Weights of a small image captioner.
Model: 18.1M parameters, 64-pixel images, encoder norm layernorm_no_bias, encoder width 160, decoder width 320, decoder activation gelu.
Training: muon at rate 0.0054, 3500 steps, batches of 64.
Data: trained on regions of photos with short descriptions (Visual Genome), 101725 training examples, 2.2 epochs.
Rows from block 8 of the image encoder of a small image captioner, named by matrix and row number. Rows with one number belong to one neuron. Each number is 500 + 50 x the weight over its row's rms, rounded and kept within 0 to 999. All counts start at 0. Numbers have three digits each.
After each neuron's rows are labels from the 100 images, of 14976, where the neuron reaches its highest value: "top examples" is what is common among them. Only what is clearly more common there than usual is listed. The data: regions of photos with short descriptions (Visual Genome). In brackets: how many of the 100, against the usual share in percent.
# fc1: MLP up (encoder.blocks.8.mlp.fc1.weight, 480x160), inputs 0-39
# fc2: MLP down (encoder.blocks.8.mlp.fc2.weight, 160x480, transposed), outputs 0-39

fc1.319:396496368488570600590555464494532501454469512526467539564544490458552574535541579564489455510497539469570599494441565409
fc2.319:544511504443462533492523478528566511487527526566486478545487331517399577419572460463430457440496542490490512504473395480
top examples: text has "black" (29 vs 7.3)

fc1.133:614573441538498501516533469483552537531466586526563492484454462538537569427519484544432476427500493573557527518456446465
fc2.133:504402565525513452471510543460434485450461531416524491535553492499454504558552469487486524534476470451455477527409512560
top examples: text has "white" (30 vs 11.4)

fc1.34:543514500519565439486475454517487460483508422547515474470480466651498481532413489476545569534516470469499483468541547485
fc2.34:461515561558504471489432537564475507462504592488493534442498513545561544491499438437474565485467476583489479484507417514
top examples: text has "man" (33 vs 8.4)

fc1.410:503466483526503498553489441406516541440396538527534613576473421556502493510582604425524413487534506523552410503498433504
fc2.410:418508557569431511452534555420546544516480431463449486512511514529465416435466452510521484561450561463425576349556480478
top examples: text has "man" (34 vs 8.4)

fc1.203:490558486466513493484520597558566552419447462412435536629436472483498490494475471520550458451541509463506389448543457526
fc2.203:469498571504397491479561499496549469529557553577523522526508489537516478598451475469505471509524444523432521527537484463
top examples: text has "man" (27 vs 8.4)

fc1.8:585474483485549366453497511474511495432483476552522462489482531426506511450473456518480531581466407434581481500523489613
fc2.8:519548561517457443521436539544482538485531545530467447513414578592521557585436509453534445511465467463496504510577442443
top examples: text has "man" (34 vs 8.4)

fc1.39:500488466437474490468483446460410514433510402441551503421505559541557470424554536534499492475477511436538476590523398479
fc2.39:526531484442599562484509501481512374466476554540481508421498473516488521482475506391487519498520511459513523460402514584
top examples: text has "baseball" (28 vs 0.5)

fc1.162:553450502499529520514370497581514535452395447517505531449528539490452438572445602509583536543462471546522539379511509443
fc2.162:570532498480493493555497477530498479587526474529460423477512522493473640595475553523448433420474518505448505420514490532
top examples: text has "red" (28 vs 4.1)

fc1.437:452530453446559561477473454470438498554541427450558536492487566554510509421544548460485475466541560463523456552493505466
fc2.437:608431539513512480481413527432382449404471470476492476465465485477512556503498549593510568456537510369556456408403474476
top examples: text has "baseball" (31 vs 0.5)

fc1.438:472509429463553400433446478459548420561496524452565467509462460483517467501518475529487528457481458520466525444520572449
fc2.438:612453494500401506475535503575498421429530538551478556491524499517525454535428531442498543527446577485460438488670461414
top examples: text has "water" (26 vs 1.6)

fc1.196:504487473462488466473523459392496478445464459486600512423464537519500574543501444470525377583559482443564382485543466445
fc2.196:550452474576489476464519482541501486462528440471466521460448537488531385524505597545537617540532452484469585452536528573
top examples: text has "shirt" (37 vs 3.1); text has "wearing" (25 vs 4.8)

fc1.397:555498413517474517497561489462506501467461496461559539701498504585592460479620506515574417562441454512491453425570497459
fc2.397:453426526481443529480524545516592489520537502506416516541509544477419468531471563607553491421535506509511473361530520497
top examples: text has "man" (30 vs 8.4)

fc1.240:595538513456520363416443518510480505481461515569506464535531520598520481531423452432436533485515506446509508564544513504
fc2.240:571510515528514464377579459510536472494465523509516498408471606446467559515393473473489521528403473498570548489541482487
top examples: text has "man" (31 vs 8.4)

fc1.391:460485480455577490564538510521577473477586458467483455459503499484463523458463470439468518557475595418482492479468494474
fc2.391:477522490567433479447442490422487524523463555368540454460401533497491502472498500540492501409561545495576442577570471460
top examples: text has "baseball" (26 vs 0.5)

fc1.51:527403566561491510455487503476422485453544541493600586405551443488484520496513540514416413567520497425620476505426615416
fc2.51:514470550534431574580508478534505549483464559452488442550465409460463502599531478534393535409449547621459519424416507483
top examples: text has "white" (46 vs 11.4); text has "sky" (28 vs 1.6); text has "clouds" (25 vs 0.6)