config.toml
encoder_arch = "vit"
model = "image captioner"
dataset = "regions of photos with short descriptions (Visual Genome)"
train_examples = 101725
image_size = 64
crop_scale_min = 1
horizontal_flip = true
translate = 0.12
rotation_deg = 10
color_jitter = 0.2
tokenizer = "word"
vocab_size = 6471
encoder_norm = "layernorm_no_bias"
encoder_norm_position = "pre"
encoder_activation = "gelu"
encoder_mlp_ratio = 3
encoder_head_dim = 16
encoder_fused_qkv = false
encoder_bias = "all"
encoder_qk_norm = true
encoder_parallel_block = false
encoder_inner_norm = false
encoder_patch_size = [8, 8]
encoder_conv_stem = false
encoder_layers = 12
encoder_width = 160
encoder_positions = "sincos"
fusion = "cross_attention"
decoder_width = 320
decoder_layers = 7
decoder_norm = "rmsnorm"
decoder_norm_position = "pre"
decoder_activation = "gelu"
decoder_mlp_ratio = 4
decoder_head_dim = 64
decoder_fused_qkv = true
decoder_bias = "all"
decoder_qk_norm = false
decoder_layer_scale_init = 1.0
decoder_parallel_block = false
decoder_inner_norm = false
decoder_positions = "learned"
decoder_cross_attention_every = 1
decoder_tie_embeddings = false
init = "torch_default"
residual_init = "scaled_by_depth"
optimizer = "muon"
muon_scale = "match_rms_adamw"
learning_rate = 0.0054
momentum = 0.9
nesterov = true
orthogonalizer = "polar_express"
adamw_lr_other_params = 0.0013
max_steps = 3500
batch_size = 64
epochs = 2.2
lr_schedule = "linear"
final_lr_fraction = 0.01
warmup_steps = 70
weight_decay = 0.2
adamw_weight_decay_other_params = 0
Rows from block 8 of the image encoder of a small image captioner, named by matrix and row number. Rows with one number belong to one neuron. Each number is 128 + 32 x the weight over its row's rms, rounded and kept within 0 to 255. All counts start at 0. Numbers have three digits each. After the name is the row's rms in percent of the matrix's.
After each neuron's rows are labels from the 100 images, of 14976, where the neuron reaches its highest value: "strongest on" is what is common among them. Only what is clearly more common there than usual is listed. The data: regions of photos with short descriptions (Visual Genome). In brackets: how many of the 100.
# fc1: MLP up (encoder.blocks.8.mlp.fc1.weight, 480x160), inputs 40-79
# fc2: MLP down (encoder.blocks.8.mlp.fc2.weight, 160x480, transposed), outputs 40-79

fc1.397 148:173100079157119108185165125181093110112151111128105113097145109093128072120095136122107061156209107131124088111124090163
fc2.397 160:173117121113112189164144138110088140139147183127146139058102114095156102148090160153161101089125089126099130147128135127
strongest on: text has "man" (30)

fc1.437 139:091130124104096113190138125183166109102120087170213151151151100108097180087136138106089182141130111097105165139125127149
fc2.437 147:162088138072048099115109120153090161120140195141176098099113083173126118148123154076090155084173107152105171147172145147
strongest on: text has "baseball" (31)

fc1.39 099:207134137129079116202104132136099147143124168189151085136146078109124126094101136141049119106156099098110125114144102138
fc2.39 095:072097118131117179094119115149145137138154090110132171180158172145121160174121127128126174084122152217103132127116129168
strongest on: text has "baseball" (28)

fc1.203 117:143113096151148205135117183150056114190158119170141093051144080161130091084197133112075168174158119117123150120119163142
fc2.203 129:175102090150191143111087114129143148148147097175133120115100152067128109165073104146163112061125160169133129150138165126
strongest on: text has "man" (27)

fc1.196 130:156249163192174146145128090132136097159152107133081156100106165066079064096127130132125078090115131115098098139115179154
fc2.196 131:162098175154081140117164206126126127164186194070060142110137056127202179106162138140114110079100145161093131143158141169
strongest on: text has "shirt" (37); text has "wearing" (25)

fc1.391 080:108070130087137152255100127106140061156205114143162143155167153136107163091154076154075189156092088065116111107112132156
fc2.391 078:087143185130123095083144115157122130185131152137130114156078062151087072151113151115094100081200127166118164134119076077
strongest on: text has "baseball" (26)

fc1.410 131:149136143163136170159168163130153147169171123158120100077130125135126101110137128088136039102161101140165120099132114165
fc2.410 142:170133087143097135117120130136087141182148178153141138071087118089143098104108136160102120043160120148184160126150144113
strongest on: text has "man" (34)