{"train_examples": 101725, "crop_scale_min": 1, "tokenizer": "word", "vocab_size": 6471, "encoder_activation": "gelu", "encoder_head_dim": 16, "decoder_layers": 7, "decoder_norm_position": "pre", "residual_init": "scaled_by_depth", "warmup_steps": 70, "weight_decay": 0.2}
Rows from block 8 of the image encoder of a small image captioner, named by matrix and row number. Rows with one number belong to one neuron. Each number is 200 + 30 x the weight over its row's rms, rounded and kept within 0 to 999. All counts start at 0.
After each neuron's rows are labels from the 100 images, of 14976, where the neuron reaches its highest value: "colour at peak" is the nearest of a few named colours to the mean colour under the peak; "strongest on" is what is common among them. Only what is clearly more common there than usual is listed. The data: regions of photos with short descriptions (Visual Genome).
# fc1: MLP up (encoder.blocks.8.mlp.fc1.weight, 480x160), inputs 120-159
# fc2: MLP down (encoder.blocks.8.mlp.fc2.weight, 160x480, transposed), outputs 120-159

fc1.8,184,216,180,242,263,152,154,192,207,225,228,179,252,239,193,140,231,172,216,162,202,181,227,214,169,176,204,197,225,195,225,211,223,235,193,228,161,212,204,161
fc2.8,190,216,208,168,204,202,238,155,237,216,187,188,253,176,231,158,153,188,268,198,234,220,232,211,268,237,123,185,175,170,179,229,165,224,180,173,205,226,217,165
colour at peak: grey
strongest on: text has "man"

fc1.34,182,205,200,216,216,203,203,162,207,191,220,215,187,203,168,167,212,147,289,204,174,156,206,204,189,208,155,194,227,187,208,217,191,223,202,205,165,275,195,187
fc2.34,210,226,206,219,224,182,199,186,207,203,172,157,222,237,208,171,141,225,185,160,240,261,175,193,188,223,205,183,193,192,228,212,205,194,219,238,181,180,216,164
colour at peak: grey
strongest on: text has "man"

fc1.51,186,167,209,203,238,212,144,230,185,169,171,171,183,192,208,226,201,213,214,186,201,237,230,217,207,179,233,213,231,199,205,223,265,214,188,199,198,246,167,232
fc2.51,218,191,208,164,194,243,154,153,220,223,194,211,269,209,184,191,209,261,220,219,172,187,186,253,218,139,204,198,240,175,200,264,213,177,161,177,117,210,178,235
colour at peak: white
strongest on: text has "white"; text has "sky"; text has "clouds"

fc1.319,168,190,208,213,190,114,187,237,170,206,207,208,219,198,226,218,232,220,226,231,212,218,204,193,196,134,169,206,225,161,218,220,166,224,109,238,160,220,188,203
fc2.319,216,251,203,182,235,218,137,200,192,178,171,175,219,139,197,189,225,185,220,177,206,178,294,214,240,253,198,229,234,168,195,155,191,199,155,229,185,233,222,155
colour at peak: black
strongest on: text has "black"

fc1.162,214,210,196,198,224,236,163,171,235,170,155,190,225,291,257,195,204,156,180,210,197,182,250,202,220,176,197,223,189,223,231,173,239,212,150,208,138,220,162,139
fc2.162,228,223,253,200,205,223,142,214,211,225,198,226,241,185,202,199,232,195,168,181,143,186,238,252,270,213,209,183,197,220,210,176,220,181,179,240,183,208,200,208
colour at peak: red
strongest on: text has "red"

fc1.438,243,249,167,192,214,193,169,199,220,224,211,198,173,253,130,194,222,199,154,172,183,176,207,202,184,172,175,222,214,190,180,216,236,219,172,167,162,198,184,225
fc2.438,241,209,188,229,181,178,219,189,227,198,195,171,197,219,210,200,167,187,182,208,185,224,224,170,224,209,169,204,202,232,227,178,242,199,231,218,193,199,241,209
colour at peak: grey
strongest on: text has "water"

fc1.133,183,215,170,158,221,134,176,180,187,148,222,192,234,245,205,180,168,203,218,184,187,228,224,226,191,131,204,194,276,242,237,207,185,197,213,218,209,231,204,128
fc2.133,200,202,162,196,196,244,219,239,243,250,152,223,187,182,157,235,192,225,212,250,162,248,205,169,227,180,207,236,194,184,190,178,224,182,162,211,171,204,183,221
colour at peak: white
strongest on: text has "white"

fc1.240,203,206,210,197,205,227,188,218,176,179,222,186,255,189,193,137,207,154,227,196,206,182,175,181,158,245,180,259,227,192,231,231,172,189,235,217,146,231,199,156
fc2.240,224,176,200,226,208,166,192,152,249,210,179,214,270,237,216,190,194,256,213,168,193,220,243,193,214,181,178,218,189,238,214,164,207,208,173,174,195,208,239,152
colour at peak: grey
strongest on: text has "man"